python train.py --encoder_arch="vit" --model="image captioner" --dataset="photos with spoken descriptions (Open Images, Localized Narratives)" --train_examples=203450 --image_size=64 --crop_scale_min=1 --horizontal_flip=true --translate=0.12 --tokenizer="word" --vocab_size=4585 --encoder_norm="layernorm" --encoder_norm_position="pre" --encoder_activation="gelu" --encoder_mlp_ratio=6 --encoder_head_dim=32 --encoder_fused_qkv=false --encoder_bias="none" --encoder_qk_norm=true --encoder_parallel_block=false --encoder_inner_norm=false --encoder_patch_size=[8, 8] --encoder_conv_stem=true --encoder_layers=6 --encoder_width=384 --encoder_positions="relative_bias" --fusion="cross_attention" --decoder_width=256 --decoder_layers=6 --decoder_norm="layernorm" --decoder_norm_position="pre" --decoder_activation="gelu" --decoder_mlp_ratio=2 --decoder_head_dim=64 --decoder_fused_qkv=false --decoder_bias="all" --decoder_qk_norm=true --decoder_parallel_block=false --decoder_inner_norm=false --decoder_positions="learned" --decoder_cross_attention_every=2 --decoder_tie_embeddings=false --init="torch_default" --residual_init="none" --optimizer="soap" --beta2=0.99 --learning_rate=0.0014 --beta1=0.95 --shampoo_beta=0.99 --eps=1e-08 --precondition_frequency=32 --max_precond_dim=1024 --one_sided=true --adamw_lr_other_params=0.0014 --max_grad_norm=5.0 --max_steps=6100 --batch_size=128 --epochs=3.8 --lr_schedule="cosine" --final_lr_fraction=0.01 --warmup_steps=610 --weight_decay=0.1 --adamw_weight_decay_other_params=0.01
Rows from block 2 of the image encoder of a small image captioner, named by matrix and row number. Rows with one number belong to one neuron. Each number is 50 + 12 x the weight over its row's rms, rounded and kept within 0 to 99. All counts start at 0. After the name is the row's rms in percent of the matrix's.
After each neuron's rows are labels from the 100 images, of 14976, where the neuron reaches its highest value: "responds to" is what is common among them. Only what is clearly more common there than usual is listed. The data: photos with spoken descriptions (Open Images, Localized Narratives). In brackets: how many of the 100, against the usual share in percent.
# fc1: MLP up (encoder.blocks.2.mlp.fc1.weight, 2304x384), inputs 0-191
# fc2: MLP down (encoder.blocks.2.mlp.fc2.weight, 384x2304, transposed), outputs 0-191

fc1.363 094:56 49 62 39 46 66 62 64 47 52 72 68 57 66 45 32 46 38 52 47 39 47 51 48 47 42 62 42 44 54 57 61 48 36 64 36 68 47 34 28 31 60 54 49 48 60 50 62 65 48 54 62 55 70 53 55 62 29 48 56 42 48 32 65 45 40 33 58 47 74 40 48 73 49 61 44 57 59 43 38 45 73 73 65 37 39 55 43 72 27 69 47 54 29 74 39 55 63 36 79 61 37 48 45 82 44 59 57 59 40 37 37 52 44 39 46 46 45 44 32 39 59 40 51 44 78 57 58 53 17 52 46 39 50 72 52 52 44 56 53 59 57 55 66 33 43 51 66 50 39 53 39 42 28 56 53 42 58 45 47 36 50 46 29 35 47 73 55 29 65 47 70 76 40 39 55 51 46 39 59 45 44 47 59 48 29 43 37 38 49 51 59
fc2.363 099:66 57 44 49 45 50 41 54 43 50 58 46 57 37 44 61 55 53 55 57 61 52 49 39 64 53 54 53 59 44 51 50 43 49 46 49 50 45 44 33 52 33 60 54 63 57 54 55 47 52 38 47 55 42 46 59 64 46 39 58 35 49 42 51 49 58 44 39 54 31 50 30 47 41 46 40 66 41 60 43 50 55 48 61 51 34 34 61 44 48 55 62 57 51 56 55 53 53 00 57 57 57 56 55 50 59 45 49 46 47 71 55 27 69 57 44 36 65 50 45 66 52 32 43 45 48 59 25 62 52 40 55 53 47 45 34 45 53 62 64 47 46 55 63 53 44 48 44 64 53 61 42 48 56 37 58 59 56 57 56 54 47 43 45 58 63 39 48 47 35 56 45 56 28 51 58 52 61 44 54 46 45 56 63 63 37 38 51 42 58 64 49
responds to: text has "flowers" (28 vs 3.3)

fc1.762 092:42 50 54 57 33 56 37 40 46 45 62 66 70 46 52 27 60 61 58 78 57 39 50 64 65 66 53 54 51 21 39 48 49 45 57 45 50 44 53 57 36 43 49 46 58 40 31 45 46 46 54 37 65 65 32 71 45 41 46 61 42 55 62 41 35 39 78 21 70 36 54 43 57 52 59 45 54 56 68 42 46 60 64 58 34 52 53 56 26 72 58 32 45 35 29 32 65 25 84 66 75 44 52 50 48 44 28 51 55 49 59 48 70 56 56 45 29 24 64 66 42 67 51 33 55 29 68 53 21 66 43 55 52 73 54 56 46 47 41 63 35 39 31 40 38 34 79 35 40 59 49 51 44 46 57 46 64 46 54 54 30 56 33 44 39 55 36 45 48 31 46 74 59 42 50 48 60 54 45 49 45 52 54 52 42 51 50 55 44 71 63 34
fc2.762 111:49 50 47 46 54 51 50 51 48 51 49 52 50 53 53 55 48 49 48 53 50 49 52 54 49 50 51 48 53 45 58 53 51 55 49 54 49 49 52 52 49 53 54 52 48 55 51 51 54 54 48 51 46 50 51 54 46 51 51 48 48 45 49 49 51 51 46 49 55 52 52 55 54 48 53 53 49 53 46 49 52 43 49 50 49 50 48 58 49 54 52 57 51 41 46 53 49 52 99 51 46 48 51 48 50 50 49 53 46 48 55 52 49 49 48 55 50 46 47 49 53 47 52 47 49 51 54 54 49 50 50 55 46 53 51 57 49 53 47 48 53 48 55 49 51 50 45 49 50 54 45 50 51 50 54 49 47 47 50 48 43 52 50 50 49 50 54 43 43 52 56 49 48 46 55 55 48 47 49 55 51 54 50 54 53 44 48 51 50 50 49 53
responds to: text has "flowers" (26 vs 3.3)

fc1.706 096:65 36 53 45 56 68 61 38 49 28 43 52 58 67 55 50 42 68 34 53 48 53 43 41 62 22 40 56 71 69 55 61 41 60 45 40 30 47 50 47 46 32 47 74 57 46 59 45 47 37 73 40 66 61 52 45 41 50 48 42 59 36 22 53 58 61 46 44 41 51 68 55 61 50 72 52 46 37 60 49 39 72 72 45 47 58 47 65 48 55 43 53 45 55 38 44 60 48 18 47 52 42 35 24 26 72 52 27 57 57 30 55 66 54 36 48 22 51 30 41 48 47 62 50 49 46 43 73 51 37 29 53 52 64 31 43 35 58 66 27 53 49 71 50 42 43 59 57 52 32 56 51 56 53 46 45 49 56 78 61 61 48 40 41 50 62 46 49 50 46 54 39 50 51 55 42 62 48 39 52 48 53 32 42 58 70 46 46 41 49 25 56
fc2.706 107:59 46 46 49 30 41 47 46 42 51 58 56 45 47 53 39 60 44 51 66 63 51 62 47 49 49 50 62 57 42 42 41 41 50 50 42 67 38 63 40 47 45 64 39 40 72 44 43 34 42 46 52 35 64 47 52 64 59 49 61 46 59 40 54 52 45 43 33 44 45 46 63 43 46 44 32 53 54 55 51 50 63 55 43 74 51 22 76 39 39 38 58 46 40 50 49 55 49 00 56 58 50 61 58 41 52 56 52 47 51 56 45 40 58 61 54 53 46 46 59 49 47 46 69 38 54 53 53 37 50 36 66 49 60 70 50 38 61 37 57 45 34 68 67 25 48 44 46 47 79 54 58 50 62 57 61 49 47 68 42 43 45 46 42 41 57 46 55 48 43 52 54 28 41 47 41 47 67 39 55 53 38 60 48 58 59 26 53 47 56 68 53
responds to: text has "text" (29 vs 6.5); text has "buildings" (27 vs 10.9)

fc1.526 093:35 30 54 27 43 55 40 43 59 52 45 64 51 61 55 36 66 36 34 68 37 48 33 40 54 45 47 52 65 22 52 41 51 60 65 35 47 58 61 48 56 34 40 47 53 55 48 28 46 50 50 61 35 42 52 44 48 53 46 56 45 82 48 44 37 50 70 27 58 56 61 59 48 45 51 45 44 44 42 39 54 66 56 41 50 27 41 34 32 62 33 59 58 39 36 60 60 22 55 50 79 33 66 47 40 48 34 42 60 60 63 46 35 60 50 49 63 32 56 57 41 47 50 34 37 45 65 51 59 40 69 32 51 36 55 42 51 59 45 52 63 41 31 52 35 39 51 57 60 69 37 31 27 48 48 70 58 54 63 41 55 55 58 51 41 47 46 46 55 37 56 61 33 61 44 59 69 56 26 69 40 53 41 55 34 54 63 37 43 53 54 39
fc2.526 093:53 44 58 59 40 63 40 44 33 58 40 55 79 27 44 58 40 49 57 42 49 70 30 62 62 63 52 44 67 18 74 74 68 40 47 53 59 42 55 55 38 47 45 45 75 51 54 48 45 33 56 40 45 49 52 62 38 36 44 40 50 51 54 39 51 52 55 53 48 51 39 51 50 63 45 30 64 36 70 32 54 33 43 47 48 60 52 78 57 53 44 58 39 50 46 65 53 48 99 39 45 37 36 54 37 76 57 57 55 46 58 52 67 33 58 51 42 57 57 62 56 60 55 50 49 51 42 49 43 59 39 62 30 59 44 57 56 59 50 64 42 35 63 42 50 52 52 40 58 49 50 56 47 55 53 53 52 26 39 52 46 63 49 55 55 49 47 42 50 50 42 39 42 30 53 51 54 43 57 49 58 58 44 38 70 46 58 59 62 56 44 63
responds to: text has "table" (47 vs 13); text has "people" (45 vs 21.6); text has "sitting" (38 vs 14.9)

fc1.32 105:48 55 31 59 56 62 51 51 39 65 67 33 56 37 46 48 49 87 41 41 48 65 48 58 42 74 50 52 61 61 52 56 53 58 39 86 38 56 54 54 52 50 49 65 52 58 53 47 51 44 44 52 50 59 31 63 64 55 54 38 39 30 66 56 43 35 45 66 42 36 62 44 48 41 57 83 51 67 70 47 47 35 37 61 42 29 57 32 57 39 74 45 72 53 50 40 39 55 32 35 47 67 45 36 53 35 74 44 42 53 54 65 60 56 50 30 61 72 43 69 42 26 42 47 50 42 53 24 61 52 50 77 68 42 57 65 41 45 63 48 56 40 57 52 50 40 57 70 43 54 36 49 40 43 59 54 49 72 43 59 69 31 42 56 55 50 68 80 37 53 39 61 47 44 57 53 59 61 58 41 63 43 59 54 68 65 46 45 45 75 55 51
fc2.32 112:72 44 61 59 49 42 33 13 59 58 52 36 60 21 37 31 37 69 71 29 54 41 45 56 67 79 43 33 34 77 49 50 67 51 48 42 31 52 39 66 60 42 60 42 38 56 35 49 30 72 41 73 58 67 45 51 42 66 53 34 53 45 63 51 55 48 49 53 55 55 27 43 45 29 47 54 49 57 56 64 50 54 76 59 37 57 62 49 37 51 24 90 62 43 55 54 55 58 34 46 33 62 61 58 45 48 65 54 65 69 55 52 59 50 46 61 64 64 61 48 50 44 53 58 55 62 48 50 57 54 60 63 62 57 47 66 61 49 40 57 41 46 47 65 61 80 51 59 71 50 58 40 58 47 47 69 45 33 47 51 36 45 50 54 66 55 58 63 38 44 58 43 27 47 54 64 34 52 39 51 45 47 64 54 63 80 34 41 50 58 35 54
responds to: text has "text" (48 vs 6.5)

fc1.475 100:50 42 45 51 45 31 45 55 28 50 52 66 66 58 27 48 49 49 60 72 52 40 28 83 57 55 58 32 62 58 52 55 53 23 60 59 50 61 36 51 41 56 57 53 47 56 59 60 49 41 45 79 43 44 52 49 53 32 60 72 46 39 40 29 56 64 37 48 60 37 32 47 48 37 67 44 62 29 58 66 46 40 46 53 89 42 33 55 45 56 42 38 16 62 68 26 46 54 44 62 47 56 41 53 37 42 51 58 55 43 43 63 58 51 51 24 45 55 29 73 44 55 45 53 52 61 70 48 35 39 49 38 43 47 78 41 54 54 56 57 55 61 32 57 47 28 60 82 52 66 36 69 57 39 51 52 39 62 54 45 58 64 42 39 39 50 77 58 54 80 56 69 49 48 37 51 36 47 54 37 57 50 43 36 34 46 48 45 78 37 43 62
fc2.475 090:57 70 57 65 34 49 54 62 53 57 44 36 65 42 33 63 37 36 38 39 48 49 29 47 41 64 66 58 54 54 44 46 48 54 30 48 37 39 39 48 53 54 31 38 69 48 35 32 71 59 54 25 46 34 55 37 48 39 49 39 80 53 48 69 49 58 54 58 46 57 54 42 33 34 24 24 66 29 50 64 42 49 50 45 32 45 57 44 52 45 45 66 51 57 61 48 53 59 33 49 49 68 51 47 47 41 35 58 39 47 47 28 57 29 34 60 46 35 63 41 70 52 58 38 22 63 50 66 46 40 32 73 48 56 49 50 44 62 54 50 44 64 38 47 63 39 42 54 54 47 43 56 45 52 62 55 25 36 72 46 72 53 52 57 51 42 40 56 60 45 38 50 38 55 47 47 64 21 53 30 43 38 78 37 67 74 43 56 58 53 58 28
responds to: text has "table" (54 vs 13); text has "wall" (45 vs 20.1); text has "sitting" (42 vs 14.9); text has "chairs" (28 vs 6.7)

fc1.499 108:58 48 20 51 46 45 62 45 38 45 66 42 34 51 73 25 57 67 62 33 52 57 45 68 39 47 63 62 45 51 38 44 59 59 39 52 47 60 55 51 42 37 60 64 61 50 66 64 61 56 59 39 48 60 49 50 60 63 26 35 39 37 37 35 59 36 44 49 48 31 49 40 39 61 69 57 55 54 62 43 48 64 54 67 43 31 49 39 46 51 53 40 69 76 47 68 36 54 32 45 52 47 39 27 40 30 74 47 49 60 46 43 45 39 53 58 31 67 56 80 46 23 42 47 67 58 55 31 37 70 29 56 47 45 63 52 46 61 72 42 41 52 53 62 44 50 29 57 36 62 57 45 46 63 54 62 48 52 61 68 62 39 46 51 51 69 49 52 40 45 40 60 37 42 48 51 56 69 45 34 70 40 49 40 66 66 27 64 38 62 49 51
fc2.499 110:59 37 42 54 50 47 53 27 48 31 63 33 55 43 44 46 57 56 48 37 60 41 48 55 67 53 36 50 38 68 51 50 72 64 43 44 66 50 47 51 49 38 59 53 18 69 49 52 34 57 43 62 55 66 58 64 34 71 38 19 47 39 46 69 48 54 56 43 47 45 47 52 48 35 43 44 56 70 43 74 45 69 85 48 64 54 37 49 42 41 41 83 59 40 59 66 55 66 46 49 35 43 60 42 34 31 58 40 63 70 51 34 53 52 54 58 68 48 38 37 29 39 57 49 60 65 59 43 36 66 52 50 59 49 66 45 53 49 34 62 51 66 71 61 50 49 37 64 59 56 57 35 32 55 84 66 56 40 41 53 50 46 49 54 58 60 51 61 62 36 38 40 18 41 64 50 46 45 42 47 69 60 72 56 53 64 34 50 48 40 39 56
responds to: text has "text" (49 vs 6.5); text has "paper" (25 vs 2.2)

fc1.761 096:45 51 49 37 43 34 55 51 54 64 50 62 19 76 59 46 56 23 72 55 50 57 75 52 44 35 48 53 44 28 48 46 52 50 38 43 42 58 58 52 30 49 64 44 47 69 38 44 44 44 42 52 50 18 41 53 39 59 57 52 30 48 46 68 44 36 44 62 51 45 42 36 49 46 58 66 57 61 54 12 72 66 26 35 47 45 43 45 31 47 56 59 49 39 47 44 56 67 46 62 48 70 75 53 58 55 40 65 56 41 41 35 48 55 50 58 47 59 67 71 57 56 47 37 60 43 54 64 66 60 56 35 63 66 52 51 38 45 46 49 45 33 26 30 53 59 60 63 43 56 51 78 44 06 48 63 52 61 15 53 67 57 48 59 55 60 44 51 61 30 54 53 63 49 64 40 41 61 47 42 48 73 39 51 47 41 56 44 34 51 50 66
fc2.761 090:46 77 60 60 40 35 40 43 66 46 35 56 51 43 57 50 52 19 55 58 35 49 50 57 51 36 50 40 44 38 44 40 49 38 69 68 35 81 66 50 41 65 79 58 57 51 47 58 54 65 56 33 55 59 26 28 37 52 49 65 43 52 43 45 72 56 40 64 68 39 51 42 65 58 48 34 44 53 61 84 31 54 62 58 34 53 34 57 62 55 77 62 34 59 40 32 32 62 00 67 75 50 43 49 48 56 48 69 52 58 52 51 62 34 32 60 45 45 61 39 51 43 64 60 56 41 41 46 38 74 47 50 37 61 46 51 57 41 43 60 38 39 59 54 53 54 27 52 41 36 45 38 57 48 48 55 55 52 63 44 49 31 33 46 43 31 28 63 30 48 45 48 57 52 50 51 41 52 47 48 48 52 51 53 44 56 46 29 35 66 55 35
responds to: text has "woman" (25 vs 8.9)

fc1.239 107:52 34 62 60 53 40 51 65 50 45 53 36 48 68 46 55 70 42 56 54 55 45 77 25 59 59 47 54 61 41 50 57 63 45 62 44 47 53 52 30 45 68 44 60 52 42 62 35 31 42 39 42 50 47 37 55 67 54 34 56 39 31 21 34 48 58 48 49 26 59 44 48 59 60 63 68 56 69 51 47 56 38 48 53 45 43 44 43 45 54 64 52 55 69 48 51 12 53 47 57 53 51 47 51 29 55 58 48 56 56 47 50 40 84 46 47 58 40 26 37 27 46 41 42 51 43 71 49 53 55 43 40 63 56 55 75 51 38 54 78 50 53 65 51 55 47 40 57 51 37 49 61 34 53 25 47 43 76 59 60 54 48 53 42 43 53 59 23 61 59 68 67 51 32 34 63 35 41 63 40 56 63 33 43 55 67 42 65 52 53 43 75
fc2.239 089:38 55 48 65 63 35 55 48 48 52 35 45 79 57 45 49 51 42 39 58 53 40 42 47 42 42 46 51 54 42 44 49 40 47 44 29 53 34 53 58 56 48 37 42 37 54 51 32 53 38 57 41 38 38 66 50 47 62 51 47 41 79 42 56 55 33 58 44 64 64 43 30 58 48 33 47 38 50 73 62 41 42 53 28 31 50 36 69 61 40 57 56 40 47 55 53 47 43 00 51 46 49 43 78 58 46 28 65 45 45 41 53 48 30 51 48 65 58 66 55 44 67 50 40 58 49 33 54 34 57 44 60 32 46 66 37 48 58 43 55 50 46 38 52 44 54 29 64 60 27 53 62 65 37 59 64 35 84 44 32 35 44 55 50 60 30 61 42 43 55 54 49 33 38 47 43 45 41 56 62 49 62 46 36 79 48 50 52 24 44 59 41
responds to: text has "woman" (27 vs 8.9)

fc1.452 098:47 41 36 50 56 56 54 50 54 45 53 38 60 52 38 27 40 59 64 64 62 78 53 27 31 39 39 50 45 49 47 57 55 53 45 67 64 44 41 94 40 39 61 53 49 44 41 55 52 59 57 44 33 50 58 63 31 62 54 53 37 48 42 80 54 55 43 52 35 60 65 60 61 63 43 33 27 44 58 57 44 48 38 39 61 36 57 71 57 77 67 56 71 57 46 41 39 49 50 54 55 40 56 39 41 53 29 48 43 45 52 48 51 49 63 50 33 25 48 37 61 32 83 48 57 49 57 46 53 49 31 40 36 81 41 42 61 50 47 64 28 44 51 46 46 45 72 34 67 37 52 34 61 40 58 48 53 59 55 43 61 56 43 42 53 29 78 46 63 43 56 36 45 48 41 43 75 57 57 37 40 55 45 54 63 44 60 45 59 53 53 53
fc2.452 078:57 42 43 55 41 50 30 45 27 20 71 60 37 37 64 55 61 38 48 45 46 47 48 74 48 41 52 31 65 33 51 36 40 53 52 34 35 42 46 26 34 44 47 51 58 60 45 49 47 67 62 49 38 71 26 50 56 41 30 44 42 39 39 20 72 44 45 38 71 50 50 32 60 39 67 54 44 53 48 43 59 59 45 68 45 40 63 30 58 44 41 68 70 58 46 46 29 54 24 39 39 51 41 26 40 49 75 51 37 69 52 41 53 60 25 60 51 60 48 62 56 64 45 47 58 46 57 50 31 53 48 54 40 40 60 53 21 54 62 37 77 37 67 50 43 44 46 58 46 71 52 69 54 77 47 51 54 52 57 50 31 61 52 52 73 63 45 64 59 50 53 44 36 32 76 34 46 66 36 37 59 53 45 39 53 48 59 52 59 52 61 52
responds to: text has "woman" (35 vs 8.9); text has "two" (31 vs 11.1); text has "man" (31 vs 11.6); text has "wearing" (29 vs 12.2)

fc1.316 083:40 60 43 50 44 60 44 65 54 36 47 57 44 31 37 46 57 70 44 71 52 42 31 47 52 57 40 69 42 33 31 58 43 36 38 42 48 36 39 44 40 40 40 33 35 59 68 30 37 56 60 25 46 40 60 53 41 40 37 40 56 34 54 43 52 42 54 47 61 43 40 44 54 26 43 48 36 48 59 55 62 45 23 39 58 61 48 64 39 72 44 52 49 49 40 45 53 34 32 50 73 37 33 44 46 69 24 67 53 40 45 55 70 50 55 33 52 47 43 60 75 57 46 37 39 60 54 52 54 42 50 63 43 63 54 48 51 45 71 53 54 53 54 53 63 35 50 48 66 38 52 40 44 56 59 60 59 78 58 46 57 69 44 32 39 64 47 31 64 52 52 39 24 48 43 49 35 32 54 56 48 50 43 30 40 41 53 48 42 36 50 44
fc2.316 097:49 47 54 52 44 55 54 51 46 36 52 45 53 60 46 47 45 43 69 64 63 52 56 60 49 62 54 66 59 43 37 37 40 56 51 61 45 54 40 41 66 59 55 45 60 67 45 53 40 42 61 48 52 48 42 52 42 46 52 65 45 61 54 41 62 56 51 34 62 52 62 51 52 33 60 46 41 52 63 56 48 42 39 54 49 36 31 60 41 59 48 59 39 54 48 49 59 46 00 54 51 50 44 41 35 48 40 54 53 48 56 57 62 44 52 38 62 58 51 60 56 50 65 32 41 54 60 54 45 66 47 69 54 47 50 45 58 55 44 49 47 29 37 57 33 51 53 55 51 54 50 50 57 53 50 48 56 57 59 36 55 42 43 51 66 58 52 48 47 40 54 59 58 50 44 55 48 62 45 45 45 52 53 42 60 58 38 55 60 42 66 49
responds to: text has "table" (78 vs 13); text has "sitting" (71 vs 14.9); text has "people" (57 vs 21.6); text has "chairs" (43 vs 6.7)

fc1.333 101:35 71 35 72 40 70 30 44 36 45 55 43 55 49 56 54 69 48 60 40 51 50 84 59 32 58 68 43 51 32 66 51 46 39 43 28 60 45 43 35 47 43 56 65 44 41 67 60 44 59 46 63 51 51 30 46 60 56 28 50 65 58 56 44 68 55 51 27 56 66 39 45 47 74 59 70 51 51 69 36 61 35 58 46 45 60 52 62 45 52 34 51 30 48 66 65 51 43 39 47 49 32 46 25 42 64 75 43 50 45 56 43 41 61 53 65 17 39 36 50 41 40 59 47 56 51 59 53 15 47 34 43 30 66 42 68 41 45 44 46 52 64 44 57 50 52 42 58 39 41 41 51 46 51 64 29 49 58 58 37 50 44 37 58 50 55 48 44 50 48 44 43 35 54 52 39 48 54 52 50 42 55 64 56 61 47 36 41 60 49 60 44
fc2.333 101:44 60 50 45 53 51 59 42 56 52 40 57 74 64 30 56 56 43 51 43 41 52 57 66 45 32 46 37 40 46 27 49 73 45 51 54 46 29 47 42 39 43 57 46 58 43 75 59 48 34 65 28 49 57 45 59 40 46 41 38 59 48 39 52 41 65 60 64 58 51 54 48 53 47 61 58 61 44 42 73 45 65 38 49 73 46 44 44 46 56 57 43 35 66 46 45 24 53 99 55 78 44 60 48 47 37 49 31 54 55 44 49 63 58 42 36 68 50 49 43 28 49 32 62 32 31 57 46 54 56 55 45 50 50 51 48 29 38 54 44 36 53 67 60 59 44 52 51 69 44 48 53 53 40 31 59 52 61 31 44 57 65 56 33 41 36 65 66 44 45 43 56 41 63 49 32 55 41 70 59 38 39 23 38 69 55 59 66 55 63 43 46
responds to: text has "woman" (33 vs 8.9); text has "wearing" (32 vs 12.2)

fc1.446 101:50 52 44 36 30 34 42 61 62 36 77 48 48 58 47 35 54 23 45 56 40 48 45 34 54 43 27 62 47 36 54 56 44 58 54 41 75 55 68 52 42 50 69 51 62 42 59 58 58 48 53 43 61 37 43 53 51 33 34 55 17 34 44 36 33 51 31 33 36 66 44 26 44 22 36 57 35 51 51 59 49 63 38 59 55 55 48 62 32 52 44 84 59 33 53 57 66 63 39 51 41 37 43 42 39 29 26 54 27 30 45 24 67 59 56 39 80 44 67 64 55 59 42 45 66 16 53 46 43 50 48 51 40 48 49 34 39 56 35 42 42 56 48 51 36 53 52 51 50 75 51 25 52 59 58 40 67 52 50 58 47 34 67 42 75 45 32 71 51 21 50 46 49 53 55 60 43 59 42 54 60 38 49 62 46 55 27 44 52 39 75 39
fc2.446 089:56 46 50 52 38 66 39 45 47 59 55 67 46 48 31 54 45 52 50 49 49 39 37 51 41 62 69 66 65 38 37 55 55 46 49 43 40 50 44 50 58 53 43 33 51 56 37 54 40 46 35 61 37 53 52 45 54 40 55 61 45 63 37 55 56 46 61 37 73 48 68 48 46 39 55 59 59 55 55 34 53 50 38 49 47 35 24 76 51 73 36 36 60 54 64 48 43 38 00 39 80 47 51 52 52 55 61 48 36 37 57 49 49 46 71 44 36 43 47 69 50 68 67 51 56 62 51 41 43 66 46 56 65 50 54 57 52 61 41 65 50 47 53 60 37 28 50 61 60 60 44 62 57 44 73 50 41 57 52 36 34 48 38 54 42 50 52 51 52 55 44 60 51 16 49 33 31 71 48 48 46 85 41 49 53 81 55 51 53 51 29 44
responds to: text has "flowers" (29 vs 3.3)

fc1.402 106:47 38 51 55 50 54 34 41 36 52 64 56 23 52 58 62 55 36 48 63 62 57 75 54 29 57 32 49 60 39 56 46 48 50 56 63 51 50 34 57 50 43 47 58 53 75 40 42 49 33 65 44 56 50 39 48 44 60 46 50 49 54 60 71 53 50 43 52 55 43 39 45 32 54 29 57 38 44 40 45 69 36 54 60 52 55 17 36 47 54 41 69 57 65 55 73 56 68 52 47 70 51 58 39 23 69 34 47 49 28 53 49 63 63 48 66 30 55 56 37 49 65 51 54 48 45 35 55 61 51 35 38 48 49 46 45 61 43 56 50 59 51 27 32 53 41 21 36 28 47 33 61 51 57 54 44 37 50 36 64 50 43 51 45 59 63 38 57 55 33 54 62 58 21 84 45 28 51 36 57 46 53 39 60 36 52 62 45 60 52 54 69
fc2.402 100:40 58 85 67 58 29 34 37 67 54 35 65 65 56 53 57 38 32 57 48 53 41 51 45 47 47 47 56 55 41 62 42 50 28 62 39 40 65 31 67 44 63 52 54 57 67 62 53 29 35 53 42 74 45 39 51 61 57 39 64 45 63 54 48 39 61 29 65 45 42 42 54 61 58 52 44 47 56 69 72 70 59 56 64 53 78 44 60 43 40 51 48 49 72 43 57 53 51 78 55 25 57 42 60 47 54 70 47 45 51 55 43 66 52 44 75 71 38 59 49 29 22 42 69 70 49 43 64 51 62 37 50 58 48 56 42 39 31 40 57 43 48 52 61 73 51 35 69 56 56 22 69 66 32 45 45 55 64 52 61 52 46 25 48 45 47 59 56 37 42 35 75 49 43 41 48 41 48 88 32 40 65 54 48 54 32 59 28 35 59 57 40
responds to: text has "woman" (29 vs 8.9)

fc1.423 097:45 47 62 47 55 40 38 38 53 60 39 54 66 58 54 44 62 71 48 56 41 60 31 83 49 27 53 53 25 44 60 58 61 49 42 57 50 40 47 27 62 48 31 42 64 62 52 37 53 59 54 23 46 48 45 69 61 30 52 37 44 67 60 47 44 61 43 42 61 41 63 66 40 24 43 54 44 35 50 66 49 56 37 33 71 63 55 52 38 37 40 40 48 73 36 53 22 60 27 51 51 44 50 41 59 36 51 59 58 71 48 59 62 57 54 65 48 41 24 44 24 57 58 33 32 39 54 57 52 54 45 60 45 63 65 37 50 62 52 67 49 41 48 46 74 29 41 49 54 57 45 47 42 70 60 61 52 44 31 62 69 37 45 22 74 49 63 35 52 49 47 54 36 63 27 48 57 55 68 30 51 32 53 54 56 33 59 52 46 40 32 54
fc2.423 115:48 59 56 31 45 54 55 47 49 67 51 54 54 63 52 41 58 56 50 49 54 42 32 54 59 51 65 36 53 42 46 49 63 61 46 36 42 38 25 54 46 63 51 17 36 47 56 49 61 58 71 33 30 51 53 56 53 50 36 64 54 47 38 60 55 57 68 62 67 44 34 50 52 41 58 52 58 32 61 63 36 50 66 63 75 71 45 38 70 42 62 66 56 63 53 42 38 56 20 56 68 55 34 38 61 52 46 69 53 65 36 61 26 60 53 62 44 47 44 47 38 52 63 42 69 46 53 54 55 91 63 70 83 54 37 58 36 60 66 40 40 63 53 45 62 59 44 67 53 51 49 43 53 47 43 43 56 53 47 64 79 20 45 61 55 48 55 50 53 39 51 57 48 59 22 35 59 63 60 32 46 41 48 38 64 66 36 47 53 40 58 26
responds to: text has "table" (63 vs 13); text has "sitting" (59 vs 14.9); text has "wall" (58 vs 20.1); text has "chairs" (55 vs 6.7)

fc1.187 103:51 68 53 60 65 57 46 46 62 40 56 54 52 56 34 61 65 48 48 49 61 67 40 35 39 38 52 66 63 26 61 60 28 74 55 42 36 27 62 41 40 65 14 64 29 66 61 33 39 42 53 42 62 49 31 67 53 46 49 49 41 44 38 72 49 47 50 31 51 55 45 37 75 38 52 44 69 54 56 30 72 51 49 59 55 52 43 60 47 54 60 43 53 47 64 48 52 32 30 71 49 59 53 61 63 30 44 59 49 25 59 49 61 75 42 43 57 44 34 53 44 51 33 35 60 37 55 33 55 40 51 56 52 66 39 63 62 42 35 27 40 57 59 56 58 47 58 44 53 51 58 47 47 54 58 38 47 56 44 50 34 57 61 48 40 41 79 62 32 60 71 45 53 41 39 79 46 51 39 25 58 36 40 41 45 54 32 63 58 45 45 62
fc2.187 112:47 71 55 46 49 44 38 47 62 46 53 56 59 66 54 34 47 49 49 47 57 37 46 35 38 48 61 50 54 34 56 42 68 51 53 40 65 49 44 51 38 52 44 49 61 47 62 32 55 51 54 56 57 54 43 55 38 53 29 49 31 40 34 53 60 57 54 58 57 59 61 63 54 40 47 38 57 42 69 67 31 48 56 50 55 54 43 68 54 45 56 44 58 44 52 28 51 73 00 55 65 69 41 59 66 37 33 40 41 47 57 43 50 43 63 49 64 56 68 43 36 36 58 47 56 50 37 36 52 43 46 48 29 81 65 63 40 52 27 74 57 44 33 50 52 80 43 53 48 51 60 48 65 51 62 50 53 76 54 52 52 53 33 63 52 55 50 44 47 52 42 44 41 40 48 71 37 41 42 40 44 66 55 48 58 65 39 54 45 41 79 51
responds to: text has "flowers" (41 vs 3.3); text has "white" (29 vs 11.7)